config.toml
dataset = "synthesized solo parts of chorales (CocoChorales)"
train_examples = 39062
hop_length = 320
fusion = "prefix"
decoder_kv_group_size = 2
decoder_positions = "rope"
Rows from block 2 of the audio encoder of a small audio captioner, named by matrix and row number. Rows with one number belong to one neuron. Each number is 200 + 40 x the weight over its row's rms, rounded and kept within 0 to 999. All counts start at 0.
Before each neuron's rows are labels from the 100 clips, of 14848, where the neuron reaches its highest value: "strongest on" is what is common among them. Only what is clearly more common there than usual is listed. The data: synthesized solo parts of chorales (CocoChorales).
# fc1: MLP up (encoder.blocks.2.mlp.fc1.weight, 384x192), inputs 64-127
# fc2: MLP down (encoder.blocks.2.mlp.fc2.weight, 192x384, transposed), outputs 64-127

strongest on: viola; note F4; note G4; note G#4
fc1.373,205,135,176,270,211,171,203,230,209,220,280,228,290,193,207,181,247,179,196,318,168,159,259,248,239,195,208,218,222,207,187,209,146,232,223,175,145,213,106,276,205,200,166,191,166,267,185,226,159,226,242,135,241,228,156,269,190,204,225,173,199,191,187,218
fc2.373,197,224,198,249,237,184,175,259,173,169,208,163,200,204,220,204,242,237,179,268,170,167,232,254,232,219,251,221,190,162,220,207,191,292,182,225,181,152,145,250,260,194,260,184,198,189,247,283,153,242,232,162,291,233,268,177,198,265,213,114,223,194,179,193

strongest on: note B4; oboe; note C#5
fc1.247,218,226,219,255,221,293,195,143,176,194,245,169,237,204,202,283,191,159,102,206,179,248,123,148,249,185,217,183,119,178,214,168,184,218,178,215,201,161,252,188,203,183,201,202,229,178,191,220,220,240,191,199,213,231,212,163,259,272,114,201,155,166,247,172
fc2.247,230,250,183,234,268,217,230,138,170,252,224,216,237,163,207,147,183,163,236,186,205,246,130,249,186,273,136,189,134,184,287,194,161,189,217,228,164,150,157,225,178,150,215,253,204,210,152,210,250,213,188,214,247,143,195,156,221,250,158,148,163,193,223,209

strongest on: viola; note F4; note D#4; note G4
fc1.57,216,183,238,217,233,161,152,206,208,181,203,165,196,179,171,198,257,227,205,270,167,187,197,191,210,198,237,170,159,218,160,237,286,228,233,256,117,176,149,284,245,184,216,318,209,209,182,235,184,216,234,263,178,204,203,145,241,261,167,191,207,226,164,263
fc2.57,194,210,186,177,250,187,232,299,184,246,142,188,244,242,255,176,227,280,238,234,184,191,212,220,121,186,206,145,189,197,224,189,219,246,200,248,121,218,234,190,205,85,207,212,215,164,165,222,191,193,120,198,222,171,237,188,185,231,215,174,186,226,197,293

strongest on: note B4; oboe; note C#5; note C5
fc1.290,248,222,172,250,184,216,198,179,228,227,206,191,230,229,178,194,245,157,215,202,177,226,185,241,222,227,174,177,168,170,169,154,176,211,215,184,138,127,155,170,102,161,180,210,210,233,213,197,183,275,302,205,196,147,172,191,224,282,151,203,103,260,239,203
fc2.290,238,209,262,175,222,136,215,233,186,215,209,236,193,239,265,185,271,119,249,235,221,140,178,194,167,176,206,220,195,236,246,157,186,240,201,265,203,188,252,182,210,187,255,119,237,188,252,192,210,164,244,201,182,278,170,230,240,209,121,179,222,153,189,161

strongest on: viola; note D#4
fc1.3,264,198,169,202,192,151,194,219,272,185,272,213,281,169,197,250,217,219,206,291,248,207,274,234,171,193,239,213,196,186,158,136,158,233,184,214,147,116,88,248,255,240,152,154,150,206,247,176,146,220,202,174,188,228,207,248,250,246,203,199,199,245,155,181
fc2.3,179,206,145,212,277,185,154,263,221,200,204,172,221,179,268,188,253,242,161,241,209,197,207,218,228,243,231,192,135,192,163,151,176,292,183,219,167,155,158,248,267,162,290,208,177,175,203,187,170,203,195,231,253,177,286,186,208,303,193,143,180,218,155,193

strongest on: note B4; violin; note C#5; note A4
fc1.263,189,181,189,281,204,197,209,195,199,254,184,206,223,255,223,180,215,205,228,235,154,251,156,247,125,228,141,155,216,239,248,177,163,220,166,223,196,203,146,204,123,82,242,210,218,265,137,214,178,202,194,150,166,167,188,208,160,285,168,192,206,224,205,178
fc2.263,209,212,224,206,227,179,193,271,193,253,141,179,238,210,278,165,213,239,239,210,233,143,161,217,138,160,266,126,163,244,258,188,211,276,213,238,158,177,216,143,190,184,234,165,195,194,179,186,199,119,163,180,215,279,204,192,230,237,223,142,138,227,213,243

strongest on: note C#5; note D#5; trumpet
fc1.331,237,223,237,144,235,115,207,172,144,218,223,210,187,160,147,165,186,225,168,197,157,271,131,302,207,251,103,155,199,244,218,167,149,141,199,176,257,205,184,273,176,172,190,212,155,212,197,134,235,174,167,225,223,156,220,214,246,165,222,170,243,212,234,258
fc2.331,169,231,180,162,210,187,202,177,155,229,198,263,218,188,184,149,163,151,219,175,209,287,159,247,211,172,105,164,235,226,193,164,117,148,170,185,283,208,211,184,202,149,238,200,142,189,166,193,126,115,154,222,208,186,168,227,208,192,182,99,189,247,214,241

strongest on: note C#5; note C5; saxophone; instrument: trumpet
fc1.87,269,311,177,168,177,153,184,158,192,231,202,205,164,226,215,163,167,152,260,191,210,240,229,230,173,197,163,201,163,134,271,164,173,207,192,237,212,218,228,258,201,150,186,192,187,200,205,135,227,271,222,205,124,51,156,172,174,231,62,220,183,131,226,186
fc2.87,248,210,186,182,161,140,253,192,178,204,228,249,115,228,214,173,237,160,179,231,179,145,253,178,168,205,218,237,277,196,184,205,198,185,183,199,258,298,240,234,117,151,239,185,169,159,234,167,225,201,184,187,181,288,144,240,207,172,152,206,278,175,295,210

strongest on: note B4; horn; note A4
fc1.319,222,261,126,202,177,230,139,265,207,259,162,160,203,263,228,178,228,91,188,128,198,220,167,198,164,194,222,191,268,252,280,135,124,162,248,146,200,169,194,191,157,132,223,177,194,199,176,235,223,202,204,126,240,142,202,158,136,221,150,181,126,206,251,199
fc2.319,257,263,159,142,217,166,230,196,192,289,162,232,200,172,267,147,236,153,215,181,197,210,208,197,160,166,196,178,246,177,281,151,164,213,197,231,198,198,307,147,191,155,296,144,204,218,164,239,188,220,185,225,240,221,214,223,158,187,109,195,157,213,195,193

strongest on: note C#5; violin; note D#5; note C5
fc1.122,260,282,279,157,203,165,212,189,211,238,183,252,233,145,165,196,218,183,170,170,222,254,120,218,155,203,156,153,185,216,231,172,158,173,185,168,258,208,265,249,132,198,202,254,114,214,225,165,234,169,198,220,249,167,205,181,248,174,190,164,207,183,181,247
fc2.122,237,212,160,131,219,234,190,122,206,211,195,276,229,148,180,172,110,144,200,144,210,297,99,251,184,150,111,159,209,224,256,162,181,185,135,169,236,217,248,213,231,181,216,247,135,209,186,239,186,124,87,240,262,193,159,225,241,158,205,201,169,217,206,227

strongest on: viola; note F4
fc1.153,240,171,253,277,235,229,254,169,212,180,272,158,210,253,185,239,204,156,134,281,177,212,208,209,215,240,218,218,140,141,191,249,208,189,199,203,232,199,174,250,172,194,133,211,154,135,197,251,204,230,238,156,218,217,215,185,179,228,219,205,204,187,187,162
fc2.153,195,189,257,259,224,196,231,210,164,131,222,160,215,223,238,173,191,222,163,231,73,190,204,205,267,194,178,227,166,218,183,234,219,216,168,177,206,130,163,220,231,213,219,184,231,156,266,301,179,172,212,187,250,202,208,166,192,247,203,118,205,201,185,221

strongest on: note B4; note A4; violin; oboe
fc1.291,186,226,232,223,205,218,264,187,169,171,213,212,208,226,238,182,166,142,139,212,163,252,110,147,189,245,176,177,185,146,245,175,183,139,172,240,245,210,221,207,204,180,248,198,220,156,170,225,195,170,141,148,160,200,237,209,182,318,133,201,203,238,194,137
fc2.291,269,208,257,226,211,159,192,193,117,238,184,211,166,218,218,210,216,206,288,173,175,170,187,212,161,206,207,199,229,226,174,245,205,287,236,222,203,170,140,158,213,164,246,202,182,186,125,184,208,164,170,190,197,159,179,156,233,266,200,54,175,225,181,203

strongest on: note A3; tuba; note B3; note G3
fc1.249,194,187,183,203,146,187,217,209,178,202,139,261,187,282,188,208,217,224,273,238,197,165,264,188,231,179,250,227,228,222,212,298,206,217,248,138,233,237,227,136,165,213,200,231,224,154,218,176,230,197,228,147,158,205,225,196,256,195,257,176,205,218,211,144
fc2.249,198,210,177,212,145,221,271,204,200,218,146,234,166,157,251,195,241,160,199,174,198,220,233,182,100,183,211,230,227,226,220,233,172,192,151,184,181,291,223,198,198,214,215,111,229,210,223,220,180,204,166,268,204,227,197,293,182,182,225,192,232,181,230,260

strongest on: note C#5; oboe; note B4; instrument: flute
fc1.150,187,244,217,222,219,242,216,186,136,216,143,185,159,153,152,191,106,206,206,193,252,300,176,238,142,283,137,153,99,181,265,217,193,186,225,204,271,203,184,247,140,180,153,273,145,233,194,162,246,203,150,235,224,200,209,176,151,243,223,189,263,244,232,226
fc2.150,214,238,160,126,140,172,251,158,146,247,205,248,167,182,141,233,109,204,202,237,204,268,169,249,184,159,130,237,292,167,204,168,194,141,113,146,323,299,241,196,143,163,180,271,171,226,176,206,171,204,161,183,228,233,155,261,231,142,219,190,252,178,219,213

strongest on: note A3; instrument: cello; double bass
fc1.169,207,217,225,259,168,239,170,214,174,194,176,224,266,239,239,196,219,140,241,201,217,278,202,189,152,209,178,126,185,168,219,174,163,218,146,246,203,156,138,191,175,183,218,191,203,252,178,275,201,200,158,204,177,214,146,231,169,324,231,190,160,294,193,155
fc2.169,225,216,192,181,122,166,179,176,267,180,166,208,195,223,199,157,203,158,221,212,245,248,240,229,107,251,204,171,200,172,210,225,141,209,189,256,224,180,196,160,219,215,159,140,247,156,215,202,161,95,229,231,131,184,163,164,183,177,182,154,177,213,184,242

strongest on: viola; note A4; flute
fc1.133,199,167,237,295,176,175,244,144,156,221,169,152,167,205,174,247,205,183,234,248,240,202,248,246,218,228,164,175,194,200,143,265,225,230,242,211,210,212,235,209,119,191,160,221,168,159,130,126,205,234,226,196,224,187,192,214,177,202,225,208,206,178,238,191
fc2.133,189,196,227,275,242,227,231,208,172,210,215,185,189,253,238,184,172,291,173,200,177,217,232,203,218,151,180,179,173,223,216,199,233,170,237,198,231,219,236,153,167,175,246,196,249,170,152,174,174,165,217,173,216,263,238,118,134,197,193,126,193,248,222,170

strongest on: note C#5; violin; oboe
fc1.77,275,197,166,232,160,212,249,118,205,198,232,234,185,201,210,190,143,165,228,294,213,265,190,224,209,248,172,131,215,99,252,128,224,168,110,298,253,233,204,177,215,200,194,117,155,160,206,176,241,212,205,161,116,217,176,174,201,252,209,221,173,213,267,106
fc2.77,184,245,203,214,168,189,296,138,227,197,145,182,157,232,206,141,176,222,198,195,164,267,257,212,152,230,181,254,231,152,211,202,193,198,159,263,221,190,227,163,269,183,185,149,230,155,145,220,183,136,175,196,188,227,156,169,209,219,148,153,218,174,267,121

strongest on: note A3; cello; note B3; note G3
fc1.336,286,227,241,210,140,167,219,227,200,245,167,246,283,240,204,225,248,214,241,189,252,209,169,215,127,216,208,163,260,184,202,197,135,230,141,223,203,166,137,163,157,223,182,173,177,207,199,231,196,268,274,254,171,138,125,211,158,206,150,231,133,253,173,149
fc2.336,272,204,221,181,136,205,224,243,297,171,191,273,216,247,221,157,259,146,159,236,218,249,226,155,186,187,166,193,275,207,212,222,225,141,172,211,213,250,241,144,237,203,180,151,164,125,135,245,181,220,146,187,135,236,168,251,133,229,226,183,184,279,191,124

strongest on: note B4; oboe; note C#5
fc1.308,198,251,237,151,229,253,128,172,204,196,261,181,228,254,182,236,200,137,188,172,158,193,186,165,143,174,216,215,183,209,208,206,115,186,251,173,232,146,200,206,148,218,213,269,183,168,226,241,199,205,257,191,226,183,183,159,226,198,122,237,157,307,154,194
fc2.308,148,217,213,191,247,232,146,190,267,226,237,143,208,172,249,250,230,208,163,178,193,207,152,124,178,144,247,236,206,218,166,236,202,222,191,190,197,163,151,197,184,254,190,225,184,234,117,155,188,224,251,215,189,199,169,194,251,245,198,170,143,231,162,207

strongest on: note A3; cello; note G3; note B3
fc1.102,262,242,261,248,130,191,177,171,215,163,249,221,241,265,211,183,184,217,232,211,157,200,196,236,198,227,273,219,257,173,185,127,166,213,191,253,163,204,172,190,187,243,231,171,201,185,174,239,175,192,236,181,148,113,196,279,147,240,120,254,213,184,185,156
fc2.102,273,248,242,162,153,224,219,152,196,118,265,263,238,181,248,155,203,171,167,233,207,268,236,217,235,191,142,156,201,217,225,179,179,124,156,205,164,169,257,283,294,151,266,188,146,152,199,301,195,185,186,270,234,192,166,216,217,163,194,191,221,174,223,120

strongest on: viola; note F4; note D#4
fc1.200,198,153,236,196,303,246,184,187,283,131,245,226,219,263,106,151,250,199,130,232,188,183,147,217,206,196,180,155,173,276,175,210,221,244,172,159,174,159,176,277,155,212,149,247,201,175,203,224,239,216,236,147,187,254,209,144,228,134,159,217,226,154,129,218
fc2.200,188,246,260,180,275,229,215,258,174,231,216,164,222,282,228,180,139,188,152,189,234,251,120,270,165,210,115,142,196,234,180,169,180,170,219,219,181,165,153,199,160,132,204,288,178,178,167,193,202,201,192,184,146,164,212,193,221,189,225,166,159,264,179,183

strongest on: note C#5; violin; note B4; note C5
fc1.76,217,270,193,196,167,229,236,210,160,225,202,183,241,237,210,236,130,195,184,228,249,246,100,210,181,273,204,186,236,102,189,179,182,198,189,317,214,212,182,206,218,181,190,263,116,252,129,200,183,230,160,195,189,163,158,223,195,299,192,182,207,238,232,165
fc2.76,273,271,273,125,171,160,191,146,106,245,219,238,189,227,211,175,114,206,202,232,241,247,147,235,169,160,133,148,259,162,221,178,138,185,180,245,282,235,204,185,193,144,184,236,202,187,177,182,207,207,116,204,154,182,83,207,173,195,217,162,197,196,237,123