A small audio captioner, trained from scratch.
Model: 7.61M parameters, log mel input, encoder arch vit, encoder width 192, decoder width 192, decoder activation gelu.
Data: trained on synthesized solo parts of chorales (CocoChorales), 149.4 epochs.
Rows from block 11 of the audio encoder of a small audio captioner, named by matrix and row number. Rows with one number belong to one neuron. Each number is 200 + 40 x the weight over its row's rms, rounded and kept within 0 to 999. All counts start at 0. After the name is the row's rms in percent of the matrix's.
After each neuron's rows are labels from the 100 clips, of 14848, where the neuron reaches its highest value: "top examples" is what is common among them. Only what is clearly more common there than usual is listed. The data: synthesized solo parts of chorales (CocoChorales).
# fc1: MLP up (encoder.blocks.11.mlp.fc1.weight, 384x192), inputs 0-47
# fc2: MLP down (encoder.blocks.11.mlp.fc2.weight, 192x384, transposed), outputs 0-47

fc1.13,092,193,196,184,196,212,126,214,290,207,203,199,317,186,250,165,219,173,200,194,155,173,262,151,170,177,195,188,172,188,193,189,234,256,265,160,174,163,183,183,216,243,166,225,238,209,182,196,269
fc2.13,078,225,196,200,233,212,154,211,199,253,202,180,243,214,218,104,154,182,242,266,146,181,168,195,201,238,233,183,206,184,135,197,243,194,218,235,190,251,204,120,138,147,236,259,269,266,232,185,253
top examples: violin; note D#5; note C#5

fc1.10,122,178,175,179,257,289,282,195,183,186,284,180,161,89,260,217,264,128,172,254,224,240,171,193,189,155,238,277,207,207,213,149,232,166,288,162,195,161,234,205,214,260,165,248,137,230,194,240,233
fc2.10,135,204,223,193,213,198,253,264,186,218,299,122,181,130,166,206,204,126,131,180,250,214,185,192,110,111,195,230,217,165,184,179,184,174,252,160,213,178,234,201,153,201,132,220,126,190,261,224,256
top examples: violin; note A5; note G5; note A#5

fc1.135,111,158,200,170,269,172,239,226,219,195,128,141,214,213,170,147,197,215,225,120,184,232,176,242,224,185,233,259,206,243,240,171,169,127,218,228,278,193,187,172,174,230,196,206,285,145,228,187,241
fc2.135,109,185,261,202,241,134,189,228,149,164,189,161,165,237,187,160,150,251,160,167,162,204,176,186,189,259,157,237,205,221,258,264,222,185,181,187,193,206,247,214,135,188,227,188,254,237,235,111,189
top examples: note C#4; cello; note C4; note G#3

fc1.328,121,200,212,209,231,224,240,167,204,155,195,219,169,175,300,177,271,232,210,172,166,185,189,230,277,216,215,156,219,203,237,181,173,183,168,170,179,252,178,207,327,260,172,186,215,163,135,209,125
fc2.328,118,202,243,230,253,164,185,182,230,187,184,229,187,221,216,174,234,168,230,163,240,182,185,231,190,282,119,194,217,180,229,218,150,190,173,135,80,185,241,170,242,212,187,144,226,234,227,211,171
top examples: note F#4; viola; note G#4; note E4

fc1.116,128,193,186,232,236,208,183,156,225,195,144,192,124,150,226,134,232,262,265,146,139,157,211,233,304,179,205,164,193,194,211,234,175,133,210,124,178,232,196,204,261,171,196,194,193,197,244,277,145
fc2.116,133,176,222,229,233,190,234,234,258,220,150,219,239,229,166,206,246,231,215,146,197,135,177,189,250,238,189,170,180,213,226,213,166,190,160,130,118,180,134,230,249,207,199,102,235,274,260,325,170
top examples: note F#4; note A4; note G#4; horn

fc1.323,115,224,177,180,105,228,162,167,219,169,194,251,207,245,178,224,226,231,204,235,215,162,301,212,180,216,144,116,196,210,154,244,174,274,201,184,236,265,181,179,186,162,172,193,121,245,244,179,178
fc2.323,122,216,206,225,159,231,289,296,148,94,223,208,218,220,257,242,215,176,140,200,238,225,138,197,178,222,183,152,186,296,189,246,245,248,236,222,226,202,194,167,204,201,179,154,169,157,190,190,174
top examples: note G#3; tuba; note A#3; note F#3

fc1.346,119,155,163,265,300,196,249,187,245,246,200,154,226,231,215,192,188,239,185,148,154,240,143,230,188,177,244,184,126,218,225,140,251,124,210,167,207,189,193,172,181,221,148,183,183,210,208,290,274
fc2.346,124,190,254,214,241,162,247,277,225,229,196,155,259,217,217,211,157,246,178,195,125,213,188,191,218,263,171,132,138,195,192,215,213,212,220,158,228,272,168,163,144,245,185,124,199,243,257,216,226
top examples: note C#4; note A3; note C4; tuba

fc1.45,109,159,229,199,232,199,310,148,192,157,210,263,178,201,289,184,209,207,247,165,202,180,161,279,212,231,177,140,243,191,219,166,202,198,191,102,187,197,249,147,185,208,157,159,152,210,221,238,192
fc2.45,105,178,282,260,246,173,184,247,183,124,245,213,151,231,281,199,184,170,178,169,211,220,182,176,180,262,126,190,189,180,257,234,183,189,208,143,158,164,242,200,199,187,156,176,203,182,206,166,180
top examples: note F#4; trombone; note C#4

fc1.285,118,226,236,178,229,180,199,243,216,216,157,158,235,243,214,188,202,201,227,163,228,207,124,243,215,206,249,243,220,246,225,156,158,128,201,253,267,195,136,170,204,224,212,192,237,135,212,183,199
fc2.285,122,153,256,223,259,89,205,214,167,207,142,167,154,239,177,199,157,194,171,149,189,208,181,178,233,240,194,278,234,233,269,256,189,149,161,207,206,185,244,240,167,221,250,207,281,216,249,158,170
top examples: note C#5; violin; note C5; note D#5

fc1.219,121,153,167,187,162,197,154,155,190,173,243,212,196,256,179,235,218,211,147,245,169,256,235,211,239,239,170,128,158,177,186,241,163,314,166,192,271,218,171,193,170,227,193,141,168,201,201,209,169
fc2.219,137,248,223,183,190,257,211,255,125,78,263,178,151,230,239,223,206,195,119,215,171,241,171,203,192,245,184,188,191,233,234,246,235,254,272,235,276,225,227,203,175,239,148,190,159,149,141,113,179
top examples: note G#3; cello; note C#3

fc1.223,141,203,174,238,211,184,264,201,175,189,233,139,289,150,193,207,207,223,246,198,111,193,217,227,243,195,243,234,187,219,171,206,206,199,194,161,158,252,243,166,202,200,220,211,244,207,242,170,265
fc2.223,150,199,138,211,188,173,262,223,154,159,197,131,194,178,222,204,139,266,185,203,165,195,201,260,260,241,298,252,206,222,217,240,215,168,137,190,199,249,188,193,242,209,239,202,233,220,251,200,234
top examples: note D#4; note D4; tuba; note C4

fc1.99,114,225,201,193,275,181,233,234,201,255,143,128,228,246,145,176,188,232,198,169,169,262,164,203,199,204,176,205,193,233,219,147,163,170,205,230,298,212,129,150,199,256,219,211,216,190,172,192,229
fc2.99,116,146,254,219,244,83,243,229,186,209,167,143,190,234,173,170,187,170,214,187,185,209,175,166,218,221,170,244,220,217,272,264,199,149,176,199,239,178,254,233,174,195,248,229,268,217,264,169,191
top examples: note C#5; violin; note C5

fc1.71,101,218,203,179,248,191,305,221,219,230,200,195,186,114,248,175,255,169,231,169,227,199,144,232,192,169,204,224,206,167,214,161,186,139,222,126,165,241,231,141,267,242,136,218,172,200,195,238,171
fc2.71,097,258,225,248,245,207,181,216,225,175,186,200,252,218,288,159,196,186,212,174,200,190,183,198,145,288,175,205,236,229,190,195,194,227,170,133,111,160,225,170,258,211,235,150,177,228,206,188,188
top examples: note F#4; viola; note G4; note A4

fc1.94,123,175,225,199,239,224,222,176,215,204,185,205,123,200,200,235,270,152,266,151,258,214,204,223,189,205,167,223,220,118,249,168,174,103,207,171,147,235,163,212,276,151,182,209,187,172,235,246,159
fc2.94,121,182,272,225,225,170,249,205,134,159,206,235,175,187,228,148,154,176,154,140,270,194,157,209,168,263,140,217,171,212,183,219,195,184,237,164,137,176,290,148,200,208,190,143,198,214,218,216,144
top examples: note F#4; horn; note G#4; note E4

fc1.79,110,238,192,205,173,189,219,218,203,189,246,179,219,209,244,184,194,223,258,202,140,236,145,170,198,206,262,182,216,227,186,172,226,208,233,191,233,156,208,180,206,171,218,216,208,79,179,165,195
fc2.79,107,218,226,185,215,157,251,206,195,136,194,174,227,183,259,140,158,155,204,229,242,204,182,192,176,210,160,199,237,230,228,292,136,156,179,166,122,179,237,208,230,164,188,205,237,303,292,189,146
top examples: note D#4; note D4; tuba; instrument: horn

fc1.179,114,164,193,168,256,158,221,230,210,255,166,127,194,207,158,175,213,201,200,142,197,232,172,222,247,200,244,286,197,214,278,151,156,114,209,173,201,123,190,221,195,237,206,187,274,133,229,176,181
fc2.179,116,167,288,229,255,95,190,216,143,170,132,156,199,249,179,147,184,224,164,167,171,210,198,176,230,269,194,233,204,210,227,258,210,154,143,184,185,211,228,197,185,238,244,191,282,222,244,147,164
top examples: note C#4; trombone; note D4

fc1.239,105,177,209,200,180,152,270,160,245,196,149,154,197,220,131,208,182,230,238,152,219,205,198,146,244,189,211,267,166,206,187,180,189,111,234,139,215,108,186,200,255,162,198,129,244,158,266,252,192
fc2.239,102,232,245,225,244,146,206,248,193,174,146,156,220,229,170,145,147,280,179,198,180,206,166,200,271,272,224,171,217,206,201,288,147,132,138,181,166,217,176,207,232,177,247,154,267,218,254,228,188
top examples: note C#4; note D4; trombone; note B3

fc1.136,130,228,187,103,298,228,196,236,243,194,199,165,207,220,198,172,205,197,198,149,164,255,67,251,186,215,192,214,174,211,282,147,201,116,207,188,230,162,145,175,174,313,196,170,228,179,162,200,243
fc2.136,141,153,209,228,262,63,256,206,187,217,143,122,229,270,112,169,165,216,176,197,166,217,187,192,262,228,248,274,177,223,229,247,221,178,163,230,248,230,158,200,188,240,217,221,280,246,285,210,211
top examples: note C#4; cello; note C4; note D4

fc1.356,091,202,186,145,165,195,231,231,291,206,205,194,194,166,170,221,179,185,260,219,160,256,178,206,268,189,298,245,140,164,217,146,200,174,212,165,221,186,179,247,234,183,176,236,250,152,262,192,195
fc2.356,083,252,229,203,249,90,119,234,227,256,188,197,202,222,201,203,232,185,243,142,246,180,190,104,241,194,186,215,247,179,274,224,122,82,171,225,179,193,209,239,233,167,120,161,259,185,216,173,168
top examples: note C#4; note D4; trombone; note B3

fc1.235,117,196,168,210,202,154,274,205,170,196,225,224,206,141,266,218,182,226,263,285,192,281,182,160,272,168,255,223,193,191,170,187,182,203,166,218,184,177,252,182,269,159,205,262,240,186,213,154,167
fc2.235,113,233,202,172,202,136,194,246,189,140,181,160,230,164,259,190,168,181,246,185,248,222,180,173,156,216,212,237,278,201,193,260,145,112,146,163,136,192,245,212,222,143,204,246,223,259,247,200,165
top examples: note D#4; note D4; viola; instrument: trombone

fc1.355,101,221,206,136,204,158,189,201,287,170,189,221,246,193,227,175,216,171,242,212,226,234,194,175,186,147,223,209,153,176,179,136,178,241,281,142,219,180,235,211,267,212,158,194,193,171,166,177,196
fc2.355,096,254,192,199,212,204,153,205,217,173,216,140,286,247,235,145,130,175,239,258,112,202,191,192,121,274,249,229,152,189,187,210,197,221,221,176,171,185,191,137,197,188,170,167,251,262,218,192,256
top examples: violin; note F#5; note D#5; note G5

fc1.243,105,189,249,224,243,138,198,201,198,237,120,209,244,233,134,235,243,136,274,218,206,242,177,158,214,141,179,173,204,160,204,130,211,210,197,261,192,249,162,173,252,219,166,294,238,211,257,215,201
fc2.243,107,135,285,181,227,124,215,213,237,235,211,225,184,236,195,196,138,142,222,161,288,172,170,161,211,163,142,177,263,242,212,191,150,211,215,246,245,165,211,221,185,128,188,226,204,148,197,214,137
top examples: note C#5; violin; note D#5

fc1.93,118,219,248,236,181,140,178,197,210,229,110,212,265,246,131,169,189,196,261,167,224,190,186,163,221,137,188,183,175,187,190,191,220,258,184,202,211,125,210,127,212,173,190,184,229,246,212,178,220
fc2.93,124,201,288,254,263,123,159,220,206,228,144,192,141,297,147,187,171,129,183,159,271,218,167,154,235,232,146,222,207,161,249,224,226,191,226,251,226,183,258,203,179,235,204,252,224,189,218,167,177
top examples: note C#5; note B4; horn; note A#4

fc1.365,112,174,189,185,140,220,179,145,139,121,162,245,170,247,157,254,186,259,124,249,227,197,235,219,204,212,182,150,201,256,166,238,195,315,168,181,229,206,201,208,224,214,214,146,180,185,222,224,146
fc2.365,117,228,275,199,176,269,234,269,135,109,288,116,194,212,266,210,198,207,117,242,196,193,164,220,175,218,179,157,206,242,223,228,199,264,267,216,233,191,241,197,181,174,132,204,181,162,164,178,199
top examples: note G#3; bassoon; note C#4

fc1.35,089,244,195,231,188,226,227,219,174,136,207,206,140,242,248,250,208,261,177,246,214,269,136,227,224,199,224,143,146,210,160,188,232,173,209,199,239,235,151,248,251,249,173,207,55,169,179,255,209
fc2.35,079,218,220,182,263,158,206,227,210,67,214,197,207,171,215,142,198,161,241,233,189,205,208,208,204,215,150,205,221,187,242,261,205,197,146,195,145,208,256,210,214,166,196,189,227,227,250,191,189
top examples: note G#3; tuba; note F#3

fc1.186,080,253,169,180,186,183,172,206,251,205,140,198,262,157,246,229,174,255,274,145,195,214,254,221,192,196,222,238,165,235,166,210,181,183,202,176,201,241,197,252,239,155,142,163,259,178,131,235,191
fc2.186,062,256,184,214,238,186,120,196,216,203,196,244,177,261,235,188,137,187,236,177,178,218,273,141,201,255,164,156,268,176,226,229,234,157,170,247,217,160,272,186,137,182,174,226,206,247,197,191,160
top examples: violin; note A#4; note B4; note A4

fc1.265,133,191,161,216,212,172,256,193,182,183,254,84,253,131,201,215,184,216,252,254,141,209,200,239,228,210,263,193,173,184,184,187,187,188,201,143,160,211,236,165,246,176,214,181,235,247,253,168,282
fc2.265,136,205,170,201,211,129,248,228,166,130,189,145,194,186,234,191,173,225,238,214,185,263,188,196,257,249,257,198,228,236,209,277,177,155,143,150,125,254,197,213,245,168,212,205,267,257,270,185,247
top examples: note D#4; note D4; viola